A small contrastive image-text model, trained from scratch: text encoder activation gelu, 17900 steps.
Rows from block 7 of the image encoder of a small contrastive image-text model, named by matrix and row number. Rows with one number belong to one neuron. Each number is 200 + 20 x the weight over its row's rms, rounded and kept within 0 to 999. All counts start at 0.
After each neuron's rows are labels from the 100 images, of 14848, where the neuron reaches its highest value: "responds to" is what is common among them. Only what is clearly more common there than usual is listed. The data: regions of photos with short descriptions (Visual Genome). In brackets: how many of the 100, against the usual share in percent.
# fc1: MLP up (encoder.blocks.7.mlp.fc1.weight, 768x192), inputs 0-191
# fc2: MLP down (encoder.blocks.7.mlp.fc2.weight, 192x768, transposed), outputs 0-191

fc1.228,216,198,214,211,204,222,193,220,201,181,190,195,194,193,238,226,246,161,206,189,195,164,231,188,220,213,217,224,215,210,162,189,221,187,193,179,188,222,224,224,176,189,188,192,215,212,222,165,209,193,210,251,191,224,170,203,181,208,177,164,190,211,190,211,206,213,209,209,196,217,190,197,198,186,214,178,194,203,208,227,204,211,199,226,223,192,177,193,193,192,197,217,224,175,187,223,193,174,190,165,214,161,213,191,220,195,215,150,229,215,200,209,173,162,205,211,204,207,185,175,141,184,198,183,242,180,218,220,203,187,179,222,193,210,184,215,221,228,184,220,207,206,209,173,224,179,250,225,235,217,205,229,239,208,170,180,214,211,205,182,175,188,198,205,186,216,234,212,214,178,200,182,197,216,204,197,194,184,251,179,212,208,162,221,188,179,185,204,198,197,215,184
fc2.228,223,222,162,164,201,201,204,225,196,199,189,237,193,183,200,188,177,167,193,169,197,216,194,199,188,237,167,200,210,198,217,190,173,186,170,167,195,192,172,188,203,213,215,188,242,211,222,234,176,197,223,225,198,174,185,212,174,209,185,189,206,186,202,184,243,159,186,176,182,189,202,239,205,185,201,192,188,219,213,211,203,174,227,219,175,251,176,207,211,175,208,231,225,231,175,177,204,226,219,184,164,209,204,232,186,199,195,187,230,174,197,202,174,196,198,196,172,221,176,218,198,216,200,189,191,192,178,218,181,215,167,222,164,193,165,175,206,216,222,191,204,219,235,220,188,213,190,212,156,191,231,181,231,206,208,201,176,174,198,226,198,195,192,193,242,215,231,213,184,197,197,226,188,178,213,220,189,193,221,197,205,188,197,218,186,208,210,191,223,198,175,239
responds to: text has "sky" (38 vs 1.7); text has "blue" (29 vs 5.1)

fc1.466,211,195,180,189,182,209,189,219,191,227,262,204,234,194,219,195,222,178,185,213,202,147,179,184,208,187,202,187,211,198,220,218,199,199,183,205,166,193,175,189,211,189,211,180,230,151,216,238,224,191,185,218,192,218,184,202,205,181,169,227,179,220,223,177,202,213,213,216,203,219,208,156,190,181,200,193,184,206,194,192,191,190,192,177,213,230,185,151,202,217,197,196,152,171,174,219,203,176,205,210,222,192,186,230,186,236,187,189,192,190,209,192,216,190,173,198,177,192,223,169,204,215,239,222,233,210,187,190,213,203,177,191,196,198,181,219,207,212,203,241,177,195,159,191,207,202,182,191,189,219,221,214,198,208,213,191,220,218,176,183,134,190,200,195,213,193,186,196,209,195,192,195,153,218,236,205,193,200,209,204,222,245,240,220,197,195,206,207,195,214,191,239
fc2.466,199,186,197,205,175,191,177,237,200,175,194,158,222,222,170,176,184,222,215,207,240,200,208,198,200,239,183,180,233,199,214,222,208,179,185,177,215,208,216,178,218,225,216,196,204,202,195,209,190,177,216,199,201,191,187,190,223,223,161,234,189,229,193,193,153,197,181,181,194,248,195,175,191,210,210,188,182,215,196,181,222,189,222,230,215,183,173,175,180,208,161,213,164,192,185,229,216,230,193,234,213,219,219,214,198,168,211,180,239,194,234,184,179,192,191,194,176,207,188,207,166,217,184,195,183,224,201,232,196,215,193,184,183,193,187,233,222,178,214,201,169,196,242,220,187,192,188,190,206,184,198,197,197,209,197,181,179,214,207,181,193,203,204,217,209,196,208,208,166,191,206,189,224,195,168,178,225,236,154,222,179,176,193,188,200,181,199,201,145,219,239,179
responds to: text has "sign" (25 vs 2.1)

fc1.291,190,204,225,201,210,205,207,222,215,197,167,181,181,217,216,212,210,182,170,234,169,197,193,211,214,163,198,229,214,205,198,188,189,230,198,205,211,219,192,222,191,194,223,208,175,184,199,188,226,226,225,236,265,180,173,193,221,205,193,225,228,204,228,218,209,239,185,211,191,186,225,185,230,189,199,210,203,255,185,188,168,202,286,191,194,210,209,174,208,193,166,222,192,203,164,179,218,195,190,219,173,168,186,193,199,222,196,219,214,192,212,239,212,187,202,183,216,184,193,219,216,209,203,209,204,203,206,215,233,200,213,218,204,177,200,225,164,166,222,200,230,202,192,195,200,195,209,181,200,215,193,188,190,184,176,178,192,201,199,220,172,180,213,161,192,174,233,167,203,204,180,233,218,187,198,168,189,194,194,210,204,236,194,231,181,209,202,179,212,206,180,204
fc2.291,228,185,227,206,221,162,175,189,205,209,194,194,160,193,193,200,187,191,177,194,178,204,181,225,153,195,208,157,194,207,194,200,172,233,195,201,179,193,224,235,202,227,218,183,216,224,193,184,227,176,206,220,203,183,211,214,224,196,249,180,212,136,176,234,206,190,219,168,243,208,223,241,215,224,210,189,170,190,216,202,172,211,194,199,176,212,218,204,220,205,189,180,191,178,200,218,195,195,224,200,182,229,184,190,183,172,186,207,219,192,188,178,202,191,169,189,198,218,235,195,171,221,208,204,178,175,177,216,185,174,224,196,212,157,195,203,221,212,226,227,171,208,191,197,197,229,199,181,209,199,180,228,214,195,210,186,197,195,181,168,213,183,209,213,208,208,206,199,164,189,207,203,210,219,224,231,211,169,194,251,188,219,197,184,185,212,213,218,159,224,221,210
responds to: text has "man" (33 vs 8.4); text has "shirt" (25 vs 2.9)

fc1.43,205,189,228,158,194,200,211,220,201,213,184,229,187,238,210,158,230,191,177,198,246,203,211,201,186,203,235,199,231,242,205,244,206,197,188,223,211,192,181,219,163,217,197,194,198,225,228,194,215,218,191,216,202,203,160,192,210,187,232,191,190,232,159,182,216,225,211,201,242,221,192,198,186,190,182,182,199,205,184,197,171,164,191,224,232,213,195,190,149,228,180,230,183,196,198,215,176,184,200,178,202,175,205,211,193,218,208,177,196,206,235,215,168,198,187,175,184,204,239,211,213,214,189,201,203,213,216,194,253,200,213,164,187,180,202,181,200,209,232,216,217,225,210,205,196,234,209,181,224,223,209,226,214,176,193,180,220,244,178,203,204,211,165,213,159,198,225,216,228,205,193,199,212,195,211,208,213,198,192,216,196,199,191,210,207,190,211,179,234,190,188,226
fc2.43,193,187,209,233,175,249,219,193,221,190,193,205,205,197,200,180,176,230,207,212,227,188,216,248,176,180,199,189,209,190,176,174,222,176,220,226,219,205,229,172,230,209,191,196,194,187,192,186,213,185,184,210,177,206,220,215,196,201,211,213,160,180,208,206,192,214,175,239,172,266,215,241,226,188,188,224,195,171,208,192,201,206,205,213,211,188,228,221,164,168,205,178,188,194,164,211,216,234,202,193,207,187,165,229,178,201,205,218,182,194,176,232,188,203,179,195,180,201,213,186,207,231,212,194,211,188,225,188,208,190,166,187,183,199,152,228,179,187,224,203,207,195,181,225,212,173,217,208,186,186,187,216,190,200,183,199,185,221,217,214,193,232,182,216,224,198,172,213,216,189,225,214,197,208,219,239,225,223,223,251,190,177,186,228,196,173,183,206,173,205,181,197
responds to: text has "sign" (27 vs 2.1)

fc1.634,137,194,216,206,223,165,221,209,239,203,228,204,214,170,195,183,180,194,205,216,168,201,216,182,201,226,193,217,205,200,164,206,209,243,228,202,234,214,178,219,188,207,212,199,176,186,194,158,194,183,283,214,191,220,194,217,179,189,221,220,190,208,197,198,223,165,203,234,198,224,213,182,206,207,217,232,166,248,198,206,209,200,222,226,196,208,192,200,242,201,183,177,187,215,205,223,193,230,202,187,229,204,194,203,194,189,213,181,186,174,237,204,206,189,198,171,232,228,189,232,192,181,200,200,199,188,162,186,199,214,193,161,207,181,206,197,234,201,212,195,226,181,183,206,187,213,211,201,176,193,198,182,211,204,217,197,205,174,190,226,200,204,187,180,200,189,199,226,222,184,222,205,185,211,195,186,180,183,185,225,189,213,214,209,185,227,202,183,230,236,167,167
fc2.634,196,210,197,221,168,209,210,189,192,171,157,183,189,195,216,202,212,201,185,174,203,206,202,207,216,206,195,169,193,191,183,188,183,195,175,210,184,171,214,233,185,222,197,213,191,201,206,205,227,212,210,225,213,172,220,154,227,196,180,206,235,224,229,193,188,209,175,181,203,208,224,241,182,198,181,221,162,184,138,166,177,196,198,175,214,228,178,202,183,193,168,187,170,191,218,229,201,181,190,210,179,192,205,205,208,183,216,191,215,189,214,233,180,218,183,171,227,206,220,207,195,214,225,192,209,184,197,155,205,196,202,162,175,205,201,221,177,213,189,199,241,198,191,217,223,220,203,171,198,198,184,196,199,216,208,194,173,191,225,194,193,224,215,206,210,216,210,230,217,222,215,238,249,202,188,237,207,181,182,216,157,155,217,211,241,217,234,230,199,198,207,219
responds to: text has "man" (33 vs 8.4); text has "wearing" (25 vs 4.8)

fc1.665,220,196,221,191,214,241,205,232,191,205,197,226,198,190,161,181,239,176,206,209,194,212,192,182,193,212,226,186,209,199,190,192,186,202,175,219,233,227,183,178,211,158,190,186,184,209,215,208,214,200,192,180,188,204,231,227,196,217,211,217,248,233,186,199,200,169,221,201,182,199,216,210,242,186,212,206,211,229,196,206,198,205,211,209,196,210,177,177,213,159,172,184,160,224,240,201,165,216,237,204,214,175,175,173,178,202,219,182,181,193,198,199,218,204,198,196,192,188,218,168,189,209,188,195,210,235,191,208,198,208,148,212,212,185,204,210,211,171,185,217,209,226,214,202,215,204,180,184,177,181,248,223,204,181,197,168,193,201,146,203,188,160,205,201,206,226,169,211,193,230,168,217,233,184,163,232,186,205,216,205,218,192,199,207,199,174,182,164,179,188,178,200
fc2.665,187,192,235,187,185,183,170,181,194,213,209,216,186,183,245,159,251,194,230,189,227,211,209,180,155,207,226,216,196,218,213,191,164,211,206,200,215,194,175,216,190,227,188,200,181,217,210,235,190,184,204,181,231,212,206,216,178,165,172,228,214,197,202,211,211,221,186,147,198,193,188,226,222,230,189,198,221,195,203,189,165,211,215,195,200,219,184,171,216,218,154,180,201,215,179,183,206,182,184,198,198,240,173,188,213,188,181,198,218,214,196,190,192,202,210,209,176,230,189,197,191,186,205,214,196,190,209,208,211,200,225,189,224,169,212,200,196,166,207,188,180,145,190,200,215,177,221,203,226,217,222,195,178,207,164,192,188,225,183,211,163,185,206,196,254,164,204,196,208,237,216,213,195,260,191,197,191,220,215,203,205,189,204,178,214,192,189,199,205,185,202,160
responds to: text has "man" (28 vs 8.4)

fc1.607,181,259,161,202,161,190,197,196,200,219,197,188,212,166,185,161,169,182,171,218,204,201,221,186,205,194,206,199,175,164,195,217,192,201,184,194,212,181,206,203,208,204,197,220,209,171,218,197,182,245,201,176,183,212,222,188,223,203,181,216,209,210,208,196,205,177,189,177,205,200,254,226,206,226,222,184,221,200,168,187,172,208,220,178,193,238,198,193,204,221,189,233,182,242,209,191,234,196,183,212,218,190,200,187,243,170,191,176,207,224,198,182,186,261,230,213,211,216,199,190,206,195,182,171,201,222,187,180,208,159,200,234,176,190,203,199,147,202,167,208,162,208,224,180,193,222,196,182,168,221,193,209,225,205,184,171,187,174,198,210,221,200,221,218,215,191,211,197,188,166,187,197,166,189,198,185,234,176,217,195,190,196,191,216,207,199,186,199,213,196,181,193
fc2.607,182,248,181,193,176,178,190,190,151,180,221,230,199,193,174,226,207,188,197,196,205,236,190,199,199,190,180,217,220,210,191,174,171,192,222,180,177,193,210,182,219,220,170,220,189,192,219,236,184,224,212,183,223,188,212,214,214,175,213,205,185,181,200,155,194,247,185,172,179,169,158,210,210,190,196,212,188,206,198,195,182,226,188,196,195,206,219,195,197,208,145,207,197,184,180,253,231,209,149,189,198,216,206,207,204,184,219,216,195,208,212,195,178,197,200,184,197,144,224,221,232,206,171,210,231,202,183,208,192,206,236,191,207,191,194,205,207,203,220,197,191,215,202,231,173,197,217,190,215,262,190,189,159,204,211,173,220,209,200,202,202,193,216,188,167,173,180,194,158,190,182,201,197,225,201,191,182,194,189,175,179,210,175,211,210,195,225,213,215,182,183,221
responds to: text has "sky" (44 vs 1.7); text has "blue" (31 vs 5.1)

fc1.159,170,202,195,206,205,220,225,187,234,216,218,189,216,198,221,173,171,191,209,210,213,195,208,214,223,174,206,162,216,198,228,191,198,187,191,194,165,187,212,223,195,208,194,208,200,221,190,182,201,194,214,192,197,223,157,225,189,173,240,208,206,199,188,207,200,216,181,177,235,211,204,193,218,241,223,238,175,213,208,222,229,182,201,170,204,199,177,190,196,204,166,219,152,206,206,161,161,225,235,161,183,183,207,211,185,183,164,204,187,202,132,168,180,207,219,217,199,227,189,217,202,218,211,176,220,229,206,159,210,200,158,168,201,180,172,195,216,224,165,166,191,171,184,193,226,202,207,208,204,199,213,194,201,237,218,191,203,207,211,215,202,205,218,193,215,192,199,191,220,175,214,209,223,194,225,223,209,219,179,191,224,208,201,197,174,214,211,173,196,156,192,185
fc2.159,206,198,211,169,198,185,231,203,203,188,185,205,184,190,230,195,220,191,211,227,168,193,199,166,202,213,220,208,207,182,206,163,218,176,185,220,204,205,204,189,213,206,178,215,215,234,198,198,224,211,216,189,232,174,187,189,223,210,209,201,208,211,189,184,207,179,193,197,196,254,196,220,200,176,225,170,207,248,180,221,213,216,201,233,211,206,187,166,178,229,183,161,169,199,162,205,211,198,195,200,184,200,208,175,204,206,198,241,195,189,202,187,159,206,216,204,208,202,147,188,207,181,185,195,161,227,173,169,226,187,219,153,168,217,177,210,183,226,203,201,149,209,177,207,186,241,179,217,224,225,236,211,209,214,163,209,185,231,174,213,217,209,222,201,206,197,198,205,172,196,187,173,216,207,209,208,212,211,191,199,163,217,223,214,218,240,188,207,231,199,217,204
responds to: text has "sky" (36 vs 1.7); text has "blue" (27 vs 5.1)

fc1.20,194,204,221,192,187,215,166,210,232,200,205,189,198,173,192,209,194,174,213,233,200,227,206,223,224,175,231,215,200,188,193,187,214,194,224,203,212,174,183,211,225,220,192,206,200,198,162,185,193,233,203,167,249,187,230,190,213,206,222,205,179,202,181,203,165,181,197,212,212,198,191,208,183,244,207,204,210,213,210,204,233,169,210,211,203,224,191,157,198,196,198,190,203,189,201,184,228,186,205,218,276,182,242,205,185,195,196,198,216,173,219,194,196,242,196,220,156,217,181,203,204,221,211,179,204,233,202,213,172,204,243,196,186,199,194,160,227,186,223,215,188,199,170,178,212,214,208,162,176,193,191,199,194,225,217,222,234,190,180,192,194,193,185,210,177,214,202,239,217,224,229,192,214,189,200,211,233,213,185,236,204,150,190,204,186,209,155,207,205,220,206,196
fc2.20,208,161,242,230,213,235,213,212,237,189,211,184,214,214,176,232,181,212,189,212,196,211,206,218,219,191,199,182,166,197,188,196,187,230,222,207,173,186,166,205,208,194,179,195,223,216,186,206,205,194,226,245,179,160,201,224,216,186,240,223,198,174,220,198,247,201,189,189,190,195,220,212,175,173,190,203,193,198,204,183,198,219,195,225,178,175,191,205,209,200,177,191,183,228,244,223,221,217,176,203,220,176,206,224,198,183,226,233,180,177,202,188,192,192,206,216,214,201,211,200,204,177,201,218,190,254,199,219,203,205,209,236,190,194,220,212,187,199,206,226,189,189,180,191,188,211,237,229,233,227,203,164,212,234,190,182,157,195,165,182,219,202,167,227,215,188,237,212,197,200,196,190,175,148,201,183,204,210,191,186,219,204,156,209,190,218,210,189,228,185,212,198
responds to: text has "man" (29 vs 8.4)

fc1.179,215,204,198,277,191,200,179,184,177,206,221,190,203,200,154,185,164,196,212,187,207,197,214,203,217,211,184,244,209,193,181,220,190,169,194,228,234,224,192,186,243,212,197,194,186,199,186,190,220,195,207,184,173,202,187,201,189,209,205,196,182,233,193,197,211,180,194,252,207,190,187,186,200,225,200,213,194,154,204,190,195,203,214,220,234,207,202,215,209,168,177,185,205,227,206,211,233,202,172,191,206,236,173,208,201,174,189,178,218,197,214,200,189,183,188,147,198,225,184,202,225,203,196,247,189,203,226,187,213,206,218,199,216,173,205,209,136,215,204,177,183,225,206,206,188,213,208,175,183,212,189,210,247,202,237,237,183,183,205,196,183,179,206,198,210,202,187,227,221,198,224,217,231,187,185,216,139,204,199,183,223,195,221,202,183,192,206,207,210,224,181,198
fc2.179,178,191,184,234,174,221,205,199,191,212,210,208,180,170,191,221,198,179,219,217,197,197,205,172,210,221,201,199,222,153,174,188,179,170,208,178,186,193,185,183,200,199,185,193,201,199,180,172,222,178,180,204,191,186,164,204,171,188,207,203,197,204,196,220,216,227,169,217,218,219,197,170,185,217,221,162,201,216,185,199,234,203,173,199,239,147,199,188,217,251,191,218,201,206,195,190,236,172,246,188,195,188,202,202,165,181,193,218,162,205,184,196,194,202,231,215,198,210,197,209,197,204,208,214,201,176,200,183,226,185,190,207,194,209,184,200,137,191,180,216,217,193,213,199,235,214,191,207,253,205,208,242,211,202,166,193,244,196,197,238,227,224,208,210,221,191,231,195,200,219,192,197,224,197,213,190,173,230,181,187,177,206,167,212,228,217,175,175,228,217,208,208
responds to: text has "man" (30 vs 8.4)

fc1.700,216,236,201,184,158,154,184,193,196,213,174,213,201,199,189,223,196,194,192,221,210,179,205,221,227,162,203,167,199,217,199,202,188,174,217,203,205,246,216,202,220,187,181,186,230,219,195,202,208,229,195,206,252,211,179,212,199,223,190,205,216,189,207,223,164,223,218,222,188,191,220,138,183,199,236,193,193,211,237,206,212,204,196,209,161,212,236,186,201,208,232,219,218,225,183,240,195,219,203,234,211,220,179,224,217,195,189,233,182,200,192,193,202,186,205,165,213,203,185,210,200,200,228,225,165,212,202,202,203,218,206,243,179,172,178,187,193,192,174,193,208,222,201,206,171,229,222,190,168,185,224,187,242,241,186,179,204,218,193,171,198,208,200,198,232,205,193,160,212,202,198,206,205,178,222,194,200,186,170,226,165,202,178,198,210,192,230,208,205,214,213,180
fc2.700,221,213,202,197,171,180,189,196,187,182,214,229,185,192,246,186,217,224,163,190,206,194,216,202,215,177,197,206,204,212,167,232,189,209,186,202,202,233,180,173,172,204,218,213,196,211,199,159,169,192,202,219,184,220,219,198,227,208,202,195,242,215,189,213,197,232,198,205,215,184,202,221,149,203,219,206,193,224,167,211,180,219,190,191,189,211,187,200,197,197,224,204,219,208,146,205,188,169,193,190,199,186,198,197,232,193,195,213,169,160,206,186,177,202,192,199,208,198,183,192,222,145,180,192,174,172,177,192,221,220,165,173,186,209,204,212,227,207,229,191,201,214,181,199,200,214,205,212,166,194,177,182,174,227,218,212,189,166,235,213,206,200,204,174,181,195,202,195,172,219,173,202,189,166,234,223,196,187,184,205,234,232,240,176,162,221,217,175,216,244,219,187
responds to: text has "man" (30 vs 8.4)