python train.py --tokenizer="char" --text_encoder_head_dim=64 --text_encoder_qk_norm=false --adamw_lr_other_params=0.0012
Rows from block 3 of the text encoder of a small contrastive image-text model, named by matrix and row number. Rows with one number within an expert belong to one neuron, the router's apart. Each number is 128 + 32 x the weight over its row's rms, rounded and kept within 0 to 255. All counts start at 0. Numbers have three digits each.
Before each expert's rows are labels from the 100 texts, of 14848, where the router gives the expert most weight on average: "fires on" is the input token at the peak. Only what is clearly more common there than usual is listed. The data: regions of photos with short descriptions (Visual Genome).
# router: router (text_encoder.blocks.3.mlp.router.weight, 8x192, trained with AdamW), inputs 0-191
# up: expert up (text_encoder.blocks.3.mlp.up, 8x96x192), inputs 0-191
# down: expert down (text_encoder.blocks.3.mlp.down, 8x192x96, transposed), outputs 0-191

# expert 2
fires on: "u"; "m"; "o"; "b"
router.2:113165164161105110129118124136151062164125059104162172119104084083177129163176126159173136136174147124134160090111155091149114169139127141150153141093145130111129171081101122111128165095086163090116137182151081165141111148098189139153171134164109155101155125133126182128109155140183144167119144167106155076085151090121081186115144100113135090131129091167102099071076153057083108094159077105168132119123175144100162079211074173150125114148158134150159143104125138096174152135062146145118141110149049154143105129112090128147138098087124205066134072108090131107101108152116095183
up.7:138114066120175148112158109143124129169125082113124088128064145098182078103140076131113140179136176074142149119113121149123096158188154165122092154178156148120168137164076141075131206122167135113145113147126141144128173106072084094098162118110144108150161127136160120110165096135152123118125167114109123142162178099062166151130085113134090142135144096115154151189108172131097112189133113176068143136088118120133138100077138213145130175143183106110150101140110049117122184161113133154087104164198092138151183127140126117106114095171065170166088105148125104138101150060148205119
down.7:155149155080142088131096131096142111100107157102170139107156116087093160177103150132156084114125052115162050151080120141079137117126163077158084117110094156129161115109083106110128169148088105093095086165134139100136094188183158176104090098122096112139142165156102135111133143143134080081132070101146168096110131107118108181064141118121080108181164143142078101174142162078164061161027187198125137143118120105151114109165183067162045144095149141124132110137109178143124137086147144090180133132124145154150094156146113162195136158126109112104105130140109103146146161158150116132
up.8:162166135095161107180141098108140053126144092031148066139140151103137088157106122142158130126142166173131131137119130118123160042153138096153069147113079125094101142179127117112094148101136153125150139107141115108120087155163152113126165114126164064166106165139123134127116098127131100156121146125097140161164136093143114129193126136109106118114117107134108141134150176072159130113122107077141152133122117081154161156134080134176073124131044098151092128098123122081063094167155070048099157137092115083159076149104122162123102112092115193064141046104067171179168105138170162179
down.8:118008151169050215131110094115119176141072143158108127168120094113096124094111138139152099110112143153153169077094174139085145103064150104124170140150083117095096144118090138191109119127079072142179126128104112136110134151117176172125142094145118080134094119171146128141164179104140140125118149161126125148157144140133190121166153063149136100137166098100164172168135145166129153114141129109171121161132154172093097126156186128120115103092153114110117158099156133148137099115087129136128106142066166163178131083138081029088142109152058145169146101132109155102087128087106054127
up.9:131199116153146195117112107154067200139103099163100116167150094123183122164160127171088160149146093126120126102138138105087085120117189120073126138079119170074121136120106134123154118110115120087167118148123147095142140145158098085151121134109144237187105171185104161112173118100156143142137178165090176118133159123125119126151110143090171141166166152181113120083111107119111087147097114135075098122152153125148098142133104155190107094092113105082120102076169143103084154068068148165059152160098072139138116155127131136094098139056096055134133177104178142127152105134108189126
down.9:135127125146121098117120143160149164037128132092091149124095107162137089119101067133128130128094142129151110184057099133149149127073132126086135104130129139186113157131128123139180157171156114200087144140123154135119106167121139123182066083149089068144148126107105112143116170145182134083149181101149089156118071148197145064119119129101164081087143141111171181163163155149163204155116160123107131132099114103142181156143187126072101101149104121106170194117104141124182108163118189134135119145180121100130135104092134075079164181102138160110130130140068141189113120121073049137

# expert 0
fires on: "w"; "p"
router.0:161137123082155092107103154151086118148130173130102089126154096108126132122097085119101122152185082089110052108066151196182140123129085127141091189125106161153098180167165138137105093091105127095134122081118115137111158203132105148084108086110128104132136163069148098215082107118156092108143159081136144111198125107117128120148109103087100087124105155130165163124173152186091155150140140120081168086118116144109149178156111091111155101111157181119111154134105113098066148164168123122156167191138118127075073146083168147134094199046123104191146130111178152136139119127141175131
up.7:146119152109146207129119168089125151073123130141145087099137139085131056139093128090144135073070122181127151143118180185223115135125108098103103158183117199124175103137105151112174135107118135136125149117110087097136197136159149104116137153085185187061099079080136165099116104151111117153179135158135128136182065134066125113107080171080100103084124146171146146120093123094103163175146162104075155128145158199112116121122116118148088100070119136099161110129118165090159107088127128126098096176093184116101141098169145094120179202121136168130134108110096133122166100102130147126
down.7:064168089132141171125145160158107074147086128087140172098177125120161132117158135106112173167153142105131103094209146121045124086143203180153170198135145092098145173129176115118088088147136127166116099134210112134152081108156083133167127094137157062145170134099133084064153157154102162132101133063150164117116136112186107097177149091120095157097121081115097124167161123126136146148138070103144141120133106055137156075170111124145154139133127072144096065170108171098117112140148115102108086112131096121118097129162110163090088087058141077107166156146123129123122144116103166110
up.8:075084187103085114171125133071177113122116136153126165199121131141168122083117153128116119165109136141161113165121085103116126131139157094149079105150111133145118161146122150138085062163112142115167171194152104118157132172092087146167119158086169103184102177115120133111087194174135124225060187135100157159144072133103138147155105150118081173138154117131150110107162147087083063132103139176143068162110166076114181137098159111122114148116115096081113165140117096103115144119125129091206139100098123042150125179141145131117078160116118096097068156090122105125146133135110149188
down.8:130115098101155186085137140192076097142145151127156123146139094102041153134116115115103135084148136079143055200113123135183085074160099180119139122096147113101132140174088205068220101139202147122102114133176144087127153099118141125175159139134121156147170134109156122053165121129141156134129131108081166125106097094128142140193121121063140092132139103178106155140122144133141099128117169091099144090118114161126158165085107143116160124132128097136117143139149127157113158172091148127100124159212167116143133099185178063150174168089205083110134108128060117127133134116118148125
up.9:093131106098109071164123114148131111137084080107117095141150139090168117176171109144147160124076127154171101120136135082140081137083114198119167106132186132134148109159137128092216121119103108100119069123144101084089111138199178190101152148140123091182090167129167148152144158101121138177127145083145127123159095110099128065086108129125161202142138123129150192145097125196175157143115160139164085186133137139134176124173095217120121169146134156148119107141115094139112135152169104108097141076093139084105079138086145123069185130114128129117121168099083152065166203137131105158
down.9:124094133110105120085119164112170107128095134112150123128162128128043099102105137135110108112105144088129169144132096150110191169078121105190120131122129095102116171048130123116153148104115173147174167130116188186124087105093178139197110167157104105114173145117151096107110058107124200090125098124129157137130149102096137131101095064131164083107146139101098133164253179136073090137121153114100162106100137114196119136168109089100125133127112081149124160169121079142056115124116131084155168090106156113147105189145156142148116118084147180131140198083142098167093135093104121098

# expert 4
fires on: "e"
router.4:163132127123180097167105072109099071132129138144126094120117177170139162100154101095146155110135105122173099101152092171160128112124147161115147113182094178130181085078126150124092104149112159133106162118072158161122143105161150149148119160174100151159157084166207128064145171176107093107142130122184098094171083158107185097139187107151137129151136095033146165123115132078162143101122146115170116141161070136053058084070110079084124113112071123127106127187144109102146105083144123163119071144144171135135162072119078107134163158131128165106088122126134082144134134099154187147
up.7:161135095145172156159142165132115173162098113237165065155130129110129147146078141118126136113095097095148158151196139093179101157146093078094137110120134070136042094107055174109072147137126099117131132107111152091141142112166071100107089216125120090137173137129121130110124179137129140070122142153160110152121057130156167124165111152139126119134093172132178150142109047121183156113114154170137091089136106152108175159113101131108157065083144114093171136123164124083153130132081139110112106137112084162132167091132139156155077072124141061070109126176162122142102102158129128102
down.7:143122144088068185093133093103097127119149200104103174161149160178124167124099134099140118081147139172101205104161113116119168129103160085079139168180130105179122134117104108108184152095136122171130101153153126055137131132119114159136118070130125087196068116109133094181119145109065117158108119158067137205088183168146155179128139157174158094150112161131128136166092156122104069119136117063075130093134151185155153150082112141210141117153168111115131094160136078135078124180094138109100128113110182135162137159139106132140188088131136142180147159083128101131108106120141156082
up.8:191085058163131075166162122124095118108175097113110089157161157139128111114120092159180153146077128103107167151174158115109083078162147128105113158195115119093094090123086119189145122151131150095134140149105070178094125160139119167156141106158090143128148095162109061127129109161176120104158163092112144165071139097155136193147190088116172140122088215120100159117152136174166136064171122131133090132148099125114062165165119164154100129188135112125125129089092124126150189117148158118124125097130099104173116127135104115155062075179144192095129125157069076107148089147168114109
down.8:181185195099125157117145119102103171108179135150166128121146120149116100157145128070115171116083135168113126146102113113133120060034137070065111102073158058111120144116097143115086137086120079110133085063090226157161160159091102115130114100146134110090122172130114132161122132149118139126145142160129128158077170129094109140127135121108088152096075098112177138136106144108163050137085143170119175124137144062101093122138112105116122126139104087124089086124099112067142111126073123164144173137082090090079092133101123125086156163200096068169161153116117145161084150105099107164
up.9:114181132136117113152111207151109114140138158147126106140166109125120115148138182117124168102110185114176074104113115136103152136042119116112115130146102147102117129091101103183131090110102127128143158102121099142129079101145180086124153098116149136138178148134129147078113131184101172114128104120117201137143140172088116143128097191160128137065182094094091113198129141064154066113205091166092128150077119066151127124049142121166103075123162127060147112112146132130127097143082164102111071125097128121164110194208189097181107113153078104091121165125140139085108080118131114160
down.9:163085120100176149107149159091145155115146141058146133131137142135144082123161081158065060133154135140153194128146096059134101135086178109098065120070095205086162104154089112114123072159139199160097149142073106102110087147130132101168104086102107120076143142139140155134184083121221148095133173152130109058063102148105133157144134119127182144116097104177131158095171124110122157108117209111130093104085178146154131144101154164153097092119131147128124140094130119126087127090172149122146115153153148126096123177155102149082111144144130144169111158103162141161150181096063157151

# expert 3
fires on: " "
router.3:130141110182162119163090137103134125093156106179108137120134105120129136133146186116116157116091108134108159095127101134133116105130161199095144096152112130073104121200168145141073122106164112145092115086119104052139185133075197100109129211118163078129132154131098128085154143162080176140098081132125124143142169121133146158089150108155093175094139147181097120116110163199159149125121127112087149096140150126116119175049095086191099099125117180110121171098198135134119118125093046107138184145142122165175153103123027160113126145100165109125125099177160134117130053137087094132
up.7:110102098153131182150181095075114171152133105153149082143179086115192129063155089193132084110165119152138156145166088118138127116154204132115121136123083178120101137087146183102158115112096176132133142151127110114117138102119138124083164097075139163139190169154123148100093122084124194080164135186193147100105116121173118170162187073081184087100125098098110067079137156176117094163133097174157152151092159120179130144078114136068119173151118139165132110098153147149071165082113071105176084133086162126141136126117146134092112132117150143148148192129118089119113143138083111111
down.7:166074151160159123124113132073182057108073130140136172126175135119090140203068130117133141179105172117202133113095108177208081173162058118128103128104109112131114130157065132116086113131142152101123138146148108157130097129113126190148152122174158149110126119130095153101075136155163151104106181115150128150108160093195096108156092131095146118134189140111102107184123067156075190093109153108194119096111167110110129106135176142118136088130093107113118105089098125122162165134149109161149165112184145117170137149201118085127125085164112154182108114108164124099121166081055167112
up.8:158210057089117160168143161182148116131113093060106139086162142127135065167094135135109136172128140085168130121095096143107100112121139099154113109143138113140155108117106112148073135163117055130105066055139133156128088149070112135155107073138123128178141077139141155101167083084107142137111115061107140117144129118103120150201115152116148119116107132149158075116095178067146118115090148100145120084137095101055127170107106122178136189152089116140138115117135077178080079125133103075086082186097117107115121209168109173123123134126063145121129119121130149097069138079105183152
down.8:150134160140175118121147095169119121081106137202157157142044153122124164102134128128114073102109090119104114113161103131132123141119181121162140059168129152131102185104122125167090110166106148151063124131126179070086116123132144189039165154162169146110111147123118096159105161156100109090160095180179131076121104097135185102093159072101133081123121081061099127115103141182118124054170133126114065073111109138139084088050181181105124150147092116144079128105163135142166176101133095090107135127128165135141092127115141131108114143141189172156167146107113140144162154181084137117
up.9:128135097138138063097097135124160062094131128122207111112104135136112132074156118098135172120157126084083132182161083129117172083082065076153100128144163112165088063145153101088086083123109112188095081107152133170170190156138163148095143191132091102163095093139112105134129164172128122092149155087091217089088136163128110110154116057119100120137108098149156163116175123084156127097151097123106101117083097121139171144141111104114148102108133113097102105130123154062085160126120071083187122174134104134112126146139134128082147086103109162120102095151065142158106082169092132057
down.9:140111107105126097149097090079093174108115123175111183099133128105108119136139075140147153117077097161174174120090140164168179142088121177103168131116106146139133108089098181098176123104163051134193074125135185106070177145100090170083125085082180087069171166118159095151150171124112097157107190128093146191195094117125148134123109128132125110115134069131183116093114118125106137137102109143136123053147160140122114104113127086119091162076118147144143087122124107130131094163132114164187103109059138165126161116083138083174174152157167115187108130170073102148092159153120101161